A small sound classifier, trained from scratch.
Data: trained on short read English sentences (LibriTTS-R), 26041 training examples, 129.8 epochs.
Rows from block 8, named by matrix and row number. Each number is 500 + 25 x the weight over its row's rms, rounded and kept within 0 to 999. All counts start at 0. Numbers have three digits each. After the name is the row's rms in percent of the matrix's.
# fc2: squeeze-excite expand (model.blocks.8.se.fc2.weight, 512x64), inputs 0-63
fc2.35 218:504461500500500500453503500504500505469500496493481495480500500497504455500551489485500497511494492500495526490501471484507500500499475512574556543491500493508470451603496500467504512506476500
fc2.36 070:559500533500493500509589500500552502500500482494531500500500500518502501500521502501445500500500446500502486500477506433535507500470488538514502498452500509485484451529500500480482483500518500
fc2.39 238:556510518489514500528588500498513532489500511453470526500500500489481481499504485500498548465480553500495485500496498541490513500500496500548510492551500474498496437491501530469503504476501500
fc2.44 137:551468500500529500522514500500500514497511498502500489501500500501501519500500475495508493469500372500506499475503554497501504500443492503554507522493500542456521502484500500528481504505494500
fc2.46 115:498500580499507500517552500500510500527500499500465497501500500500510500549500529476495484456506501500490511530500500477500500500503479604501521499501500497483482500434476450493500486471500500
fc2.47 176:578501500480524500525553500504531518502474533490501536478500500475529478500512513493503512488500498500498494494493443539508499482498500539501498536539500506573494469454518534511500500544515500
fc2.48 128:497478496500477500525410500498486503506500501503489540531500500500485538510540517498495499517513449500489501460484445515467507500503501497491550493505500561490519499540531518442499482500527500
fc2.51 028:505500500500500500500502500501496500504500500519500500430500500499500491505500573500486500478457500500508559500499582500499498500513499513562500514498500500500498500501500480495499576498578500
fc2.52 017:500365504500506500548500500500495507500500500500499500500500500542500506500500501497500500521500445500500500496498500500500564500453500500500500500500500527500500500500507471500500500505422500
fc2.55 164:501502491500501500510501500512502497500500519500509494498500500498452512506499533503495500499560505500481406563503500475511500500591481500514473505500500478509494500500499507505504490432556500
fc2.56 043:578500500500492500537501500500580543500500501562500485500500500540505470539497500531474500500500500500507502573501500440500502500501481500500500500500500501489500500497500434477498500507495500
fc2.57 086:600500500500503500521496500500530510500500525488543469538500500484493500500500495500526514472528472500491508553496557524500500469501493501521551512426500478466501499500504487468481485500497500
fc2.66 120:488536508500508500467492500532496498509500534462580501572500500501499539450503462492491510489496518500480483487500545498488502500515501512498455504474500493500542489494500567500503498517444500
fc2.70 027:500500499500433500501500500500502503500500614501501500501500500504500500503493396549500502501514495500501499507478500536500500500500501499502500501503500501511444500500505503517502500534449500
fc2.75 188:461508498500455500539538500500496500500513542492500499520500500508499510554500510483538499496497444500501505539475484555483522561518471505535468477500500544426488496498505503500495500482466500
fc2.76 256:550542495500484500560495500480502585506484503493551495501500500507523470511487507516494468500549520500500531521514496516501495500539472525484492494476500505500544497509512519529544448471521500
fc2.78 114:496500503500453500473500500501474501471500495493499494500500500503498410476501405500498500500498498500459500517485500547497550474531500501502478437500500504485498494492509509501501501463554500
fc2.79 017:500500504500500500500495500500438500500500456500448500500500500501500500373500500613500508500500474500500500491504492500498500500505500501500500507500500500500522471500500500500500500500500500
fc2.80 120:477502510500394500523515500502500499499500451432502522500500500497501500500490500563516499500526500500482540502499500499424499500502501500502517502436500499495504458500518493500501500523500500
fc2.82 100:498500500500502500500492500476502501503500494500496500476500500500471502442499503502475497500494536500503500500553516505500498500502500501500500474575500499524545479391497557501559537511500500
fc2.84 016:500499513500499500505501500499479500501500500504533500498500500500494498488500496488495499500500502500447500501461500503493500500499500499505500481499500504496500520500500460499500500324500500
fc2.86 009:499462500500500500497499500499500515500500493499501500500500500500499499500500490509500501499500500500484500500500500500500510500506500500547500500500500500535500500541502322500498500501530500
fc2.94 219:524501502500503500564520500490477510570536513530503499501500500499500499486528472490524514506494500500501456493514500483493502457465503515567516501530500512504500498468526564467480519430504500
fc2.96 014:518498499500500500498536500499499500500500498514500500499500500501500500500500487512496500500499501500444500508500605501525500500500533579500513502500500607500499517500500440502500500500500500
fc2.100 037:500500500500500500500500500500500573500500500563505549416500500533500500494500500508495497504492540500509500500500533503500500500500472500500468500500500536500500500500500383500500500505500500
fc2.104 022:500500500500500500500500500500500500500500500479500500500500500500500500500500500500500480500500500500303500498500500500500500500500500500500500500500500500500500500500500500500488500500500500
fc2.105 020:527500500500658500505500500502500500542500500499512500499500500499500484500500500499500500500500442500500500500499500501501500500488500501498500498426500500500500500501500500499500446494500500
fc2.110 089:498499492500503500574456500500505500490500500643484483500500500498500518473490492497512521500461502500500499500500500524472501524500499509540500504513500541491512504500478498497523500505537500
fc2.115 224:492502521500500500479500500527500501494489482483508502497500500500500502490477503502511494503522499500528448497422461500549499519485532513619523484493500474538543511498515502522500500470504500
fc2.116 022:500524507500500500508500500499500500500500500500500500499500500655494500500500490500500503500500441500500500500500500500500500500500500498500500500500500500407499512482500500500448500500500500
fc2.118 020:499513500500550500500500500500500502500500500500375500500500500500500501500500506501520519500500500500500500437592500500500500500506480500500500500500500500488499500499502500500588500486500500
fc2.120 464:516528554500480500505536500500502530500485524501496502514500500510481476502546494453501536493510474500492538501465460501503529494520531545466491494520500500599528477484517501492503505484553500
fc2.122 249:545487454500489500556506500481499512489501505536501501501500500498507570519501497514504503539463510500553563515472496503452534500507522490537497439508500514535510482500499500508530519522465500
fc2.125 157:500521502494517500550476500468478491501500500514501492506500500500500532541500535494486472493542501500500503500485507500505463500558525497530490496512500498497498496516501423510486500617483500
fc2.126 095:506500494500528500502500500502465500568500506498509509503500500486505490500470618495499499497500500500468497493500500511500499500521488500511500545500500499536497500499500500522475492552594500
fc2.128 265:510518482500510500512471500512530511488500502484550502498500500499503471500493440487503535470501510500500520484443474539499503500543505513602499489503500492436470488496503529532481503492468500
fc2.132 018:500511500500500500500485500500500500500500500500500455500500500500500510500500500500500500500440576500500500500500500500500500500500500500499623500500500603550500500500500500500500500500500500
fc2.133 009:500500500500500500500500500657500500500500500500500500500500500500500499500499501499500500500500499500500501500500500500376500500501500500500500500500500500500500500500500500500500500500500500
fc2.135 141:501497500500524500518515500501500527501500500531504504488500500504500522493522581509507519464502522500425500454505502500500499500537500504501555560536500483525441493500447522479479492530517500
fc2.136 006:499500503500528500500377500503500500501500500499484500501500500497500500500502500500500503500497462500504499503503500493499501500500500500500500499500500501446500502363500502498499501476504500
fc2.137 178:514515557500500500537514500516502500546500515493407459509500500475476455500497522500510515452533485500490493488508530502474522540543487504501501501505500472532502511505501575483500500513497500
fc2.138 136:500501518500503500565527500556494528518495506506505484561500500497477473506500463504542555499497493500556485507534515489476500547500545503489545500519500500501506487486485525448463500488469500
fc2.139 192:487539511500520500491488500499492478552481482532488467500500500498438526468462508536479501543495503500510501536517554470465490495530503524504500561499500497492526472487503456534515519442499500
fc2.142 010:500467500500500500564500500501500500500500501500501484516500500500512476500500625464500484500520500500497513500531500500500517500500490508500465500500500592514500500500556500502500500498466500
fc2.145 153:501495546500494500496502500500468500520479500581491487497500500504531494496501543533500510546479497500500462529437500552466474500509518499500499498499500511474515430560473515496522513501501500
fc2.146 012:500500500500500500500500500500500500500500500500500500500500500500500500500500500500500500500500500500500500500500631500651500500500500500500500500500500500500500500500500500500500500500500500
fc2.147 052:493505500500552500586500500500503498500500542464526500500500500558503494500502403508500500500479466500505531501522500469493487500498500502500500484500500475501500494500502494484499492493588500
fc2.148 224:504516559500539500541542500541508509514500509481479502511500500500505502499450504462523498494489496500429525507509519462500498500493499571570510511526500551485499520470506506517504492476499500
fc2.151 212:517506487500500500500500500543493496459500500497503500509500500502500542500498567479540497496532453500501498511500500487539500551497489502504447593514500473472496431527497515500487516486500500
fc2.152 092:526473501500498500498513500505474502410500500487511496525500500500501489500461500500516500500501499500515564466502498485501499500500491497498525517500500499561431500547497501573500500543452500
fc2.159 142:514496490500501500510505500494530496492500549575505536500500500486504487504500481491522500504520463500500497503487603465533546566469493504503485512506500530498516500506510447511496493473501500
fc2.162 274:496537540500516500558481500512501500500472499511496484506500500510500522501503475500503515483561501500431500500510533500504503500494502543483504536528500511555550492495502495485474500532591500
fc2.163 137:413508500500509500490490500500464466548500500498473528500500500542474508491460507512540506493524492500498505509522546506498513500520491497492528497494500502497523423494508504500498480588509500
fc2.166 193:470493518500491500531479500480502533428500516476538485515500500525499526504479464500500532510527461500489506555524448538497475500443517521511503518495500496488514501556499505456494488456472500
fc2.167 232:479466503500415500498472500493492493497480474499482518500500500506500472491499509500508521499459461500477490473500483502527495468500545504595501488497500488507526454536500514493499511470440500
fc2.169 058:501500479500517500496500500498500500512549502500500499500500500499500500500541500486500500500500543500602494506461500563472504500546455500500500448500500500496534458498500474500498558500453500
fc2.173 006:500500501500500500499500500500500500499500501501500500501500500500500499500500500500501500500500500500502500500500500500500501500500499499506500501500500500500500421500500382500500501500360500
fc2.176 109:497496500500499500569502500496481506500500499508571509418500500514500531501502495486500500465502501500457512469496592507509529500520501499521530499500500499499475498498499499446484500550498500
fc2.177 065:498503500500500500512556500500496500598500489502501471500500500500530495522492500502500499507550494500500500501500500500587500500512486510501500497422500518500500531503468432502482510471500500
fc2.178 050:495500498500418500499500500503500454500500500499427499503500500518504497472515504505576500499507501500499499499500500501458555500502500592500499506504500499498499499500500439500466495514500500
fc2.179 044:583545501500504500499500500482467498452500472500506524470500500500493503455522505476507426491501500500512539505468500459570501500518531512508500500501500500467475456525523500501499500479499500
fc2.184 055:544504499500498500411467500500503503500500560496488500478500500500459457531500505500548503500500500500500500500486432503518501500506500536497502498471500501564500500526497501474505443541515500
fc2.185 034:500503500500502500487500500500496499501500500532499491501500500500500499505500501506500499456500500500500513500402500499474498500503500502500500511499500431500500500501500500599499500499608500
fc2.187 008:500500500500500500500500500500500500500500500500500500500500500500500500500500500500500500500500500500500500500500500500700500500500500500500500500500500500500500500500500500500500500500500500
fc2.194 154:492501534500583500501499500504530507504498436499498504500500500500490485521498569502441511478482502500473500493473522501494527525500493503543531494504500505570495519467494491498500500437502500
fc2.195 019:502500500500500500500500500500496501501500500501500500500500500500500500500417574500500500500499500500395500500509500500500501500500500500500500500500500500500500500499500481500500500534622500
fc2.196 119:573500488500514500501547500585500489529551491550491500496500500522497503496550500484511496511476444500500505474483500484501517517533498500508502476503500514499503506499528502482498510436451500
fc2.197 028:500500500500500500500500500556500500500500500500500500500500500500500500500500622638500500500500500500500500500500500500500500500500500502500479500500500539500500500500500500500500500500467500
fc2.198 056:501500500500513500501501500500482500500500547500500500485500500500501496500501575499500500494541500500420459497481502510500500500537500502502500525500500500500500499499503500502496500637521500
fc2.199 089:528501501500496500503437500528522482463463550488558502500500500475500544500497498563525503523524501500500501498483506504500491500506467555501497504442500554504504498500511552485477496546500500
fc2.202 129:494524568500471500497488500502504586496500500495500497501500500530494476512462470521489510500501499500498500497498500520554509500576500535487500520510500454586500499501508502481500504491526500
fc2.203 140:498498480500495500538501500500548491503443518585498500519500500503496498454516496500508495500505501500500513493488515496398500500436528500500500505532500518508500496537523498465510500499462500
fc2.210 021:499531500500500500499501500500504509500500500500500345500500500500500500495500499500500500500500496500500500500500500493499501500500494501500500503393500500447500484500500501500500500491500500
fc2.211 107:538512478500493500501488500500466501513500506499497500548500500507505469499501422510496501537459485500501495520503511507533500500502502545501501485504500605494519495490544500492501521572481500
fc2.212 217:529538512500521500536504500547524466528500545500464484500500500493501541503458504499499485516498467500472499536542503498460516536451503523491487554488500528465499486460498493552524499543487500
fc2.214 007:500500500500500500500500500500500500500500500500500500500500500500500500500500500500500500500500500500324500500500500500500500500500500500500500500500500500500500500500500500500406500500500500
fc2.217 103:545518501500482500469470500503493499509500514515502482584500500526498531503481540464501494503507496500490500503591505495484553500450485539499503505557500501501533505500530507499497473484479500
fc2.223 057:500505500500500500501500500505500500500500427512500500500500500501500488500500405500500505500500436500500500500517500500498492500488502457500500498540500545545487480467531486500398500500500500
fc2.226 101:479506500500507500497504500504500512535500501494500548494500500419500442499493501487549544499495502500459498463509500479480500500575502496494503505487500494514503537447500500443503500535548500
fc2.227 013:500500500500499500500500500500500500500500500500500500500500500500500500500500500500500500500500500500500300500500500500500500500499500500500500500500500500500500500500500500500500500500500500
fc2.228 149:486501551500469500504509500437523500500500527541449534485500500501487500499506531500491554503474495500478485452522500501550501500474493504558471493501500533500499517497503439504536445498498500
fc2.232 057:503532472500513500503501500503491500500500500500500500500500500500501579529501567499500499500497500500497498500496500509531501500512500489507474519499500468555499500497499459511464488628519500
fc2.238 222:460505500500493500490497500470487509528497495500528492514500500540500498499498423500520511490583508500496506486502468493508501500553507507533514457507500483494505569500537476505496505510426500
fc2.239 005:500498475500501500500500500500500500501500500500500500500500500500500498500502500500499496500481500500500499500547500497500502500499437500500500477497500499502604500501481561499499500369482500
fc2.243 052:466529499500500500554500500448502500526500500501500449500500500489498497500550500478499502505500500500496488501637501500500500500501500455500500506500500502554500500529502500504500500533501500
fc2.249 165:500485527500500500502500500500499552530500502504499426520500500500498498493499459500500493491506508500500361501500500500472500500511491515544501500491500491447500492500506500468500500468498500
fc2.251 080:500503494500502500507500500500515465502500537499487500500500500506501451507505451457500501502504503500472510505481520500634511500498494491510498501500500500503517594482504494503514499488517500
fc2.256 230:468522500488487500499580500504494502486500498472499500512500500496501501510532524493500502499496525500597502505481503529508535501566520501496485497522500450505565529454516490499517509510507500
fc2.258 091:503500507422495500498499500500500568500500503500500499500500500546476486490502497500514492477507494500465500500494507480446500500505502504567538522500500500500537500401501509503499500493446500
fc2.259 186:583503445481493500520471500508500499565491532492494509503500500481503500521518512488507524530491581500555489514494498500521477500511498508520491498517500564497502481507527500470480477531498500
fc2.261 096:423505572500505500534467500500500550500500500500471490500500500536508509455451500475491481517500450500499518519499504489485488500526499503500500499498500510520542496511514581517502545496498500
fc2.262 064:474535546500525500434519500486500500508500500496560483501500500497488512431490504492501427499498499500487406548500483500518506500503501499509500496500500498499501536520484495521507501463500500
fc2.264 220:558489501500533500486514500475471535544516503499493501516500500462510480499513512470514518501514522500495442500494487498494510555536532461562482499490500484502520471464500504438499528500555500
fc2.268 031:500500502500500500500550500500490500501500557500500500500500500529500500500537412499500500478500500500561500500501500500500500500500614500500501516434500500499484500519490477500498500499464500
fc2.274 100:525433502500500500547524500502521531500500503497500497480500500540490498497476501530498563500536500500510493476489495578516507500495503500584527462470500481467478488494482506501511493483540500
fc2.276 020:500500500500500500500500500500497498521500502500500500500500500500500496504500505499500500344500500500500500500500500500618500500500500500500500500500500500500496500500500500500500534500503500
fc2.278 007:500646500500500500500500500499500494500500500500485500500500500500500500500500500517500501500500500500500500500500500501500473500500500500500500501500500500500516500500501369500500500499500500
fc2.280 085:514497505500484500519496500479537552465500443500500500506500500541500494599492482506506499507504491500481520498491481499452482500516500534500497498500500516574501481511472425501492500500504500
fc2.281 096:500511497490437500543529500529500507508500498498509494502500500434507501500561500500501509500477461500523500504500376464496500500498535500502498502519500539472498494509498500500490485498495500
fc2.282 157:608491501500513500554500500500500483499500511503482500506500500493568460501505500523501500500478517500500472504503446500506518500485514472500506515504500498578507481492500500502487502436520500
fc2.283 076:546501500500570500500502500531424500500500501496501499446500500502501500505498501492500496520491503500495500500504500500564600500494494518498494489463500499449496500503500543504498498459476500
fc2.284 198:472519533500525500467501500523469499475500535513521487501500500511503548534495530514492576523496492500458499464491487518499500500552550532506512516498500540500500442499436469506517500493490500
fc2.285 207:572508473500579500526463500525491500481480504584500505502500500503500499497506538500500500496497499500500503500498470460503500500503472500506450502506500544443456528485502482475492486486512500
fc2.288 024:471502501500562500506499500500501485502500501500492500500500500500500500495545500479502500488496500500500500499514570500498509500504500500510521500462500500497500524402500478500596500492428500
fc2.289 007:502500499500500500694499500499500500500500500505500500500500500500500500500500474501500501500500500500491498498515500500481506500500490500500500499500500491500529500500500500500500499501501500
fc2.290 024:500500500500468500501488500497500500500500501500525500500500500581500456500523499500514500502500475500491472500498500500499497500471501543508514500531500646482516494502489500500500500500537500
fc2.296 019:500500500500594500498500500500499500500500500505500500500500500500500500500499326500497500506501500500500500501500500501499500500501499500490500489498500500496500480500500500500500500500500500
fc2.298 177:507512534500484500506503500497485512516500498485514529500500500534498502458473547460501512531503460500458473486560490500549417500495505496515500482499500491573501518500512501501500452460517500
fc2.299 105:501503455502478500484505500496457517515500500500530500500500500493499500507443529498426495500385470500517499503490512513500558500516520489500486508506500460500506498496502500532500500456503500
fc2.302 010:497508499500500500497500500500500398500500502500500500503500500501500501508497503496501500500501501500500500502501499517502501500502500500502393507501500501498499584468507488502503500405487500
fc2.305 027:500500500500500500500500500500500594487500500500500500500500500500500500500500500466420515500500500500500475500500500500399500500499500500500451474500500500494427500562500488500500500500500500
fc2.306 049:485535499500500500488500500500507486548500500500500511499500500500500492515502493500530500580468479500490500489498505500497442500500499491500500487492500500496615488505500520501455581520505500
fc2.308 256:443482509499448500507503500502484500503500499498498516464500500510453514480497501495500518491450517500469460480514468511534505500474493505609510501488500473499488480521495536459498515466536500
fc2.310 184:534501456500495500521487500534499484502500520500444503484500500462500504491499538479503504497467512500502488471506500485475509533526500500512503493500500500500584409499482506496499522504579500
fc2.313 119:513499440500501500481516500500498511500500505502544498505500500500510468512547503470513449499500503500498497490501453513508500508536502502503405585498500496523464558478488502508483503501500500
fc2.315 167:527522487500507500478510500529476484486500499450527514487500500496500504451499446500500482460500535500467495484548461508429502493582500486511495536500500565505501479498521487505497500499500500
fc2.316 140:500434526500516500495489500500498495503467464427504521498500500450531464485504480507490500504500462500468500453505451531492504500518524512585500501536500496497499531491537498500499519508508500
fc2.321 223:500466503500437500499504500493469494490490454486514505488500500539528479500520526451497524532495491500499500525507562570554499492501518522560520499504500500497500548512522501483510538482522500
fc2.323 012:500500500500500500500500500500500500500500500500500500500500500500500500500500500500500500500500500500500500500500500500700500500500500500500500500500500500500500500500500500500500500500500500
fc2.332 011:500500500500500500500500500500500500500500500500500500500500500500500500500500500500333500500500500500500500500500500500500500500500500500500500500500500500500500550402500500500500500500500500
fc2.333 384:452529507500502500471473500502489467500500501537503521527500500536510550482523499516496526501461479500500492485545441524453522500462503469569500451519500506520470481501511518521500456518492500
fc2.335 106:529488501488504500491544500524492485499495475487514500554500500476498444500499591505500493501498560500485505502474498500537506500528503467460497520492500505508516552517468500494500500426484500
fc2.339 094:482524502500577500500493500495480500506500505502475476500500500533500507524504389553497499500500499500474487477499477496482500500479495494497501435496500519499503455502503501501547463542500500
fc2.342 204:425529477500532500539498500475490514474500499514498499498500500486501510498500523447555500499551495500537497521476491500548497500499502484569506498497500503458506501489514483459511511538562500
fc2.345 093:503569502500558500500490500515424514469500493509500499497500500502500504457458498451523500515509479500457566511496502515495547500495501524538494501499500501501487499498506536441509486531494500
fc2.348 128:456495505500516500508561500485554512521500477500418524495500500500505497509501579495494488454499492500501437482500545500489501500500491500499500490561500473486498474500473478499501522494497500
fc2.353 092:497501501500498500485501500500487500496500570563500523500500500506500500500499500474500500500503443500500498496441500500511499500416505503500500427501500515499594500502500485495499502494472500
fc2.356 018:492500500500512500501490500500501499560500500500499495502500500500500351500500500533500501500500484500500497498500500502611500485501498499500500500500500500500500500501500500500500500499500500
fc2.358 009:500500487500507500499500500500500500500500500501499500526500500500500500500483500500500500500500500500500500449500500499500500500500500552500500500500500499500499500500500500500500317500500500
fc2.360 063:605500501500486500500500500500460500479500500500500500505500500500500500500500500476506500500500500500479500500503375500500500500500504503500500500499500500500500502500483598500500500500500500
fc2.364 041:520500477500508500500497500472505400500583498494505500500500500500500496496501493500500498500422492500500451500500500413500564500505522506499500500500500500500493500500500500483500500490500500
fc2.368 103:500516500500540500537500500561498500500500500485500500510500500435500523475500500500500500495500471500527562484458500497503461500416500500500500500444500500500441500500528500500500512498561500
fc2.369 020:500500501500500500500500500500500500500500500500500500565500500500500500500500500500500500500500500500500500500500311500500500500500500500500500500500500500500500500500500500500500500500500500
fc2.372 328:499525481500499500490455500475541465526500491527494521503500500536500502502502504544510494530474495500535488490508529495525505537501501449530489505516500525540480603504541502531538500527501500
fc2.375 395:491499504496524500502512500527504492529503512499499500514500500499500505507534504498523501503522503500500548518498498500479502500537513505666500493497500498467488490508493496523492496478517500
fc2.376 139:518580495500499500500500500532459502490500514513493497500500500507502483512541518501413475492490497500490472564558516506505485500472473500509500503500500518490499530491502444499500438511515500
fc2.384 006:504501500500500500501500500500499500504500500563500500500500500500500500500500500499500500500501503500500500500501690500500500500500500500500500500500500500501500500500501500499499500502500500
fc2.387 024:500487453500500500500501500500500500532500500500500500458500500500500500500514500449403500500500500500608500491512396500500500500500497500500500500500500500500500500500500499500500500501500500
fc2.388 039:479500508500500500500409500493500500501500517447509459468500500506500500595490515544499541500501466500500514500502500521500499500500500500500500501436500499550486498513454499461503499501501500
fc2.393 035:500500500500511500502480500512500459425500548533505500500500500501500499498501454500507590498500500500500470500500501509499500500498554499500500500501500494488500490444500441420497500531500500
fc2.396 039:514500533500500500559500500478524499507500499500500496492500500500500499496481500478549424500500499500501500472500478453589518500509500568522500503473500535499507512539492496446500500465518500
fc2.397 100:448508510500493500555500500499475500500500503505489512494500500500493514498500572498505517445499498500405495492496493506500501458551499520490502488535500508454491520500497498444498458476529500
fc2.398 108:499501518500485500444520500501489520493500499528500500476500500509500501496499494502500500500494538500500500583501499457501508500619559527500500520502500507498484472499441486505500495500499500
fc2.402 030:500500502500500500492521500501500523503500500500500500500500500512489501452500500500504499500500500500500500500504429500376500500500500500501500500470500605497563500500500500500501500499500500
fc2.406 119:496512536500478500462472500478448507500500497494499510499500500500493542499458499541500488500498499500500477500518484545433501500497456548508506478494500524500500500506582466570525490514492500
fc2.408 306:510495468511480500515501500500519469500522503455501503517500500462491501519495488520499500501499517500522448512501564500476502500469500470643495502504500499494496507504509507481488496499493500
fc2.409 006:500500501500500500500500500500500500500500499500515500500500500500500502326500498500564500499500500500498499500500500500500499500501500501499500500500500500501499500499427491502500500501499500
fc2.410 018:500500500500500500500500500500500495516500500500500500500500500500500500500500500481500500500500500500431500500454500500500500500500624500500560436500500500497500594499500491500499500497481500
fc2.411 107:490499500500500500499501500482501501500500484494485501500500500504500500486478492500500462486454499500500521524500566541529481517492539548501447498498500606545499554499512468501496500543501500
fc2.415 005:502500500500517500500500500500500500500500500500500500500500500500618500500498499500513500500501499500500476498523500489500500500500515500500500500500500500500500651500500500501500500464500500
fc2.416 123:500516530500498500473476500459498520505500507465504500530500500506497490515503515464457500514504567500440476534537503499502587500510500500537514489484500543501502577498514506502498488500518500
fc2.419 172:418500495500490500503500500580488500472500567500497514504500500482514437500497501459501517511500479500505504543494542524469510500493497518500560495494500501485555498500511505508493501469496500
fc2.423 011:500500500500500500500500500500500500500500500500500500500500500500500500500500534500500500437500500500500500500500685500500486500500500500500500509500500500500500500500481500488500500499500500
fc2.424 058:486556500500621500570507500505497498495500498500515500459500500499500535501494558500519497529503430500473500465496505501500500500499484500500500484500500500500506501507506467502500500505526500
fc2.425 107:509500500500534500496500500513497500515500499526485497469500500497484453504502503549500500456500501500500525496431519490541499500558500522501503502499500496500498501502471500496495527509629500
fc2.426 083:500500502500479500499501500508481475577500501507481480501500500501500500500515500517500533500529497500500498500500522525456510544500506500495500532469500492464518499511567501506437609498500500
fc2.427 011:500500500500419500517500500500500500500500499501508499453500500489500500500447513487550499500501499500501500509499619501502602500501500501500500503478500501498500498500500499501500500498500500
fc2.430 021:500500500500500500502500500500500500500500500500500500500500500500500500500500500500500500500500500500500500500500692500557500500500500500500500500500500500500500500500500500500500500500500500
fc2.435 082:499572505500500500500500500501500510500500495527494494500500500518496562500544500503476500497484500500481424500497493510500500500496485500500502536501500474467550448524500521501498506507605500
fc2.436 088:502500467500503500500546500543500500477500499498512499501500500501500445526541541453420506498488502500561470542478454474501509476500537495519537501500500486507522455467500500499500502470491500
fc2.437 273:516478513489493500503490500500496500522500503500505493532500500512499501500491499489500455501500482500476454502505479484504501500463500523649506461500500503504488563503498519499499500529500500
fc2.438 276:490484524495499500496515500500438541502500501506525517515500500498537520516510574479497533483489540500496521461523508533497507472503520499600500503501500504468456460491484511495485494500472500
fc2.440 156:499518500500522500576448500486436500453500506494512519500500500502530528510502499477509524505533504500513459521526477501502500499532480545500480500468500538547502463526494505497534450521463500
fc2.441 270:492437510500534500521516500505490523500529504495470505538500500500495516504508498510533500535471481500501451531545517500530510500530543476592522456494500501558486501481485514500524513500503500
fc2.443 160:500492525500504500546515500520473458493518465498462499464500500505491477488516501493506543499555508500475463462507466502502491489537497517516448515439500505488441498508500459464492524493447500
fc2.445 060:500498521500507500513500500495500500504500506500486511453500500508500497500502525521495499420500517500456463467545500498500498500500482500500500506520500507503397555499504500475502415506504500
fc2.450 080:500500500500501500620490500529500500500500500503449500497500500518500500510558498524503534500500538500472500500504463495501500500443499502500462500500500485498500555430500500499499500503500500
fc2.451 119:499493517500484500430480500497520496453500500527474500491500500508500512453519467487504537500468566500512511494500530500422519500496538495507490486502500519546443521499460505499521471527500500
fc2.454 170:506450502501515500505468500474598500504500467514497503488500500506500531483494476481538499548536499500428566500483499506485500468519483541543502512500500501480486502516502495511500526502506500
fc2.457 011:476499499500501500687500500500502500500500500500500500500500500500500499501500500500500500454500496500500500500500500500508500500500468500499500500500500500500500500503500500500500500465500500
fc2.458 013:500501500500501500499500500501500501500500500470388500500500500499500501500500500496500500499501500500501500500500501491500499500502500500500500499500500522500497500500500500501661500500493500
fc2.459 193:473498497500468500515499500486500533470500562521481525525500500523500532504485469504501500500503472500535483510523500500490503534487488529526421450501500503559499547490516514510499503502577500
fc2.460 231:494522509500481500535507500476487492498500499499500500506500500538497570499502507504509502477500421500507500492545415501510519501483507495563438504504500520536496480469512511502486494534471500
fc2.461 013:501500502500500500501499500500500500500500500500500500500500500500500500500500500500500500500501551500500500500500665502500500500500500502502500500399500500500500500500500500500500500500501500
fc2.463 204:510504500500529500569454500498473507472500509552506505490500500536500473498479501510499497500576508500483497480489502503519505468589506478519474506500500501499500516476545478538504502525546500
fc2.464 157:512509554477465500459501500500473496521500487515495506500500500500476501443499454499464421500501524500527500498553500498500537500515469485475537552500500497502446549516505498484482500520486500
fc2.465 166:501511564500519500486552500499555472464500516424554513506500500506494469502520505528492493478496479500492490508507492492501555500501482476536453471505500485495529504474498542509498500448500500
fc2.467 136:501501500500534500568497500525500500500500511482536500500500500506516553508534500477435499501498404500497468535411500502480478500498500499502491507506500499493497476507507499518500493533502500
fc2.468 010:509501500500500500500500500500500500500500500500500500500500500500500502499500500501514500463500500500500672577500500500500500500500500500497500500500500500500499500446500500500500500500499500
fc2.471 172:520513501517517500492547500520510526527500497508517520503500500495490531500484478568535516492527533500496523508523491485491502502541495501394500521496500534553529512505497490486467502552515500
fc2.478 147:505437500500525500567459500475522502501500494531507501493500500510500551497492498493522507500524483500464502498492500501470501500511485500577519552474500529511469499518512495583478482495484500
fc2.479 271:525502493500484500500501500503547499493462500490490489503500500475489496519497567503529484528526502500508550525456502501509471500485515528513506509483500480493510465592585526500501516512476500
fc2.482 768:493523521500444500506553500486472529501490503499503510513500500493500481494486471490495527488500505500522400502504500522496507500465501502543497571533500466513509472471540530456502514497483500
fc2.483 294:507490468509551500501457500503545497512503508500506501516500500496500538515518503507531493528566526500488511528508485503501480500521515505631503498494500511501521539492506476512500500497517500
fc2.485 021:505494500500500500511504500499511500500500658500491500500500500514501423500500446518499492500502500500500500500508500501490500500500500500500500498501500498509500500512499500500501499500432500
fc2.487 348:497500515486500500501527500520490498504482497511496500501500500497500494506549534480525498505487470500515557483500495482468500500508500505654480521499500512485493500488458502503497501506501500
fc2.489 038:494500492500500500506496500510481539500500508494500541498500500500505496501488501492500499514493499500495438491519500509499447500550500483524500523500500500506544501499500511542499492606597500
fc2.495 076:495500530500484500461500500469502491500500482500522517474500500519479479498500500541529492555500500500512501500465501500485499500500381501500499495499500509500503479489403502458499503499499500
fc2.496 057:544545490500508500500494500509504499482500517502502518503500500463500491505500553429501500501553472500477490491413525500499500500495500523525495501528500501507489469490513468482500589518488500
fc2.498 039:496500497500500500520498500499401500499500503501499511511500500501500499500500510500498443547521500500500537541500526475502632500500500500500500501493500500505461499500501503486501500504500500
fc2.499 053:500500500500500500500500500507500495501500500522500480473500500499500465502500576510477500482500500500506523500500639500508500500513500519500500517500500500500496500500447500472500576500500500
fc2.501 533:511475505500422500485492500487497492480486493493512501486500500491504445494456483500498486505499514500489462501452499499527503500528509508629482491474500472467509483504489506494487503505500500
fc2.502 143:500500500500504500522467500460442500500500500500498463500500500509500498500502438502459499475540512500503432484510513580497523500439497504500521500500500500474500500530576509484500500500500500
fc2.503 133:543494500500519500514511500558499500505500498506482487499500500499491453469511505499500499490465509500502524500495511500574491500508500495501519529496500487500498507522488498487484505498641500
fc2.507 292:460521530500500500483534500500480541485500498530502501500500500540493520496422507493505502507496586500470485480478484505497510493497500541504497485512500551527499428500500500514504527520453500
fc2.511 181:433480510500513500496490500445467533491489505497478500500500500502498432516480505445501543501465501500496491499482510523493532475424498465567499472500500500501506499482521500497493500533478500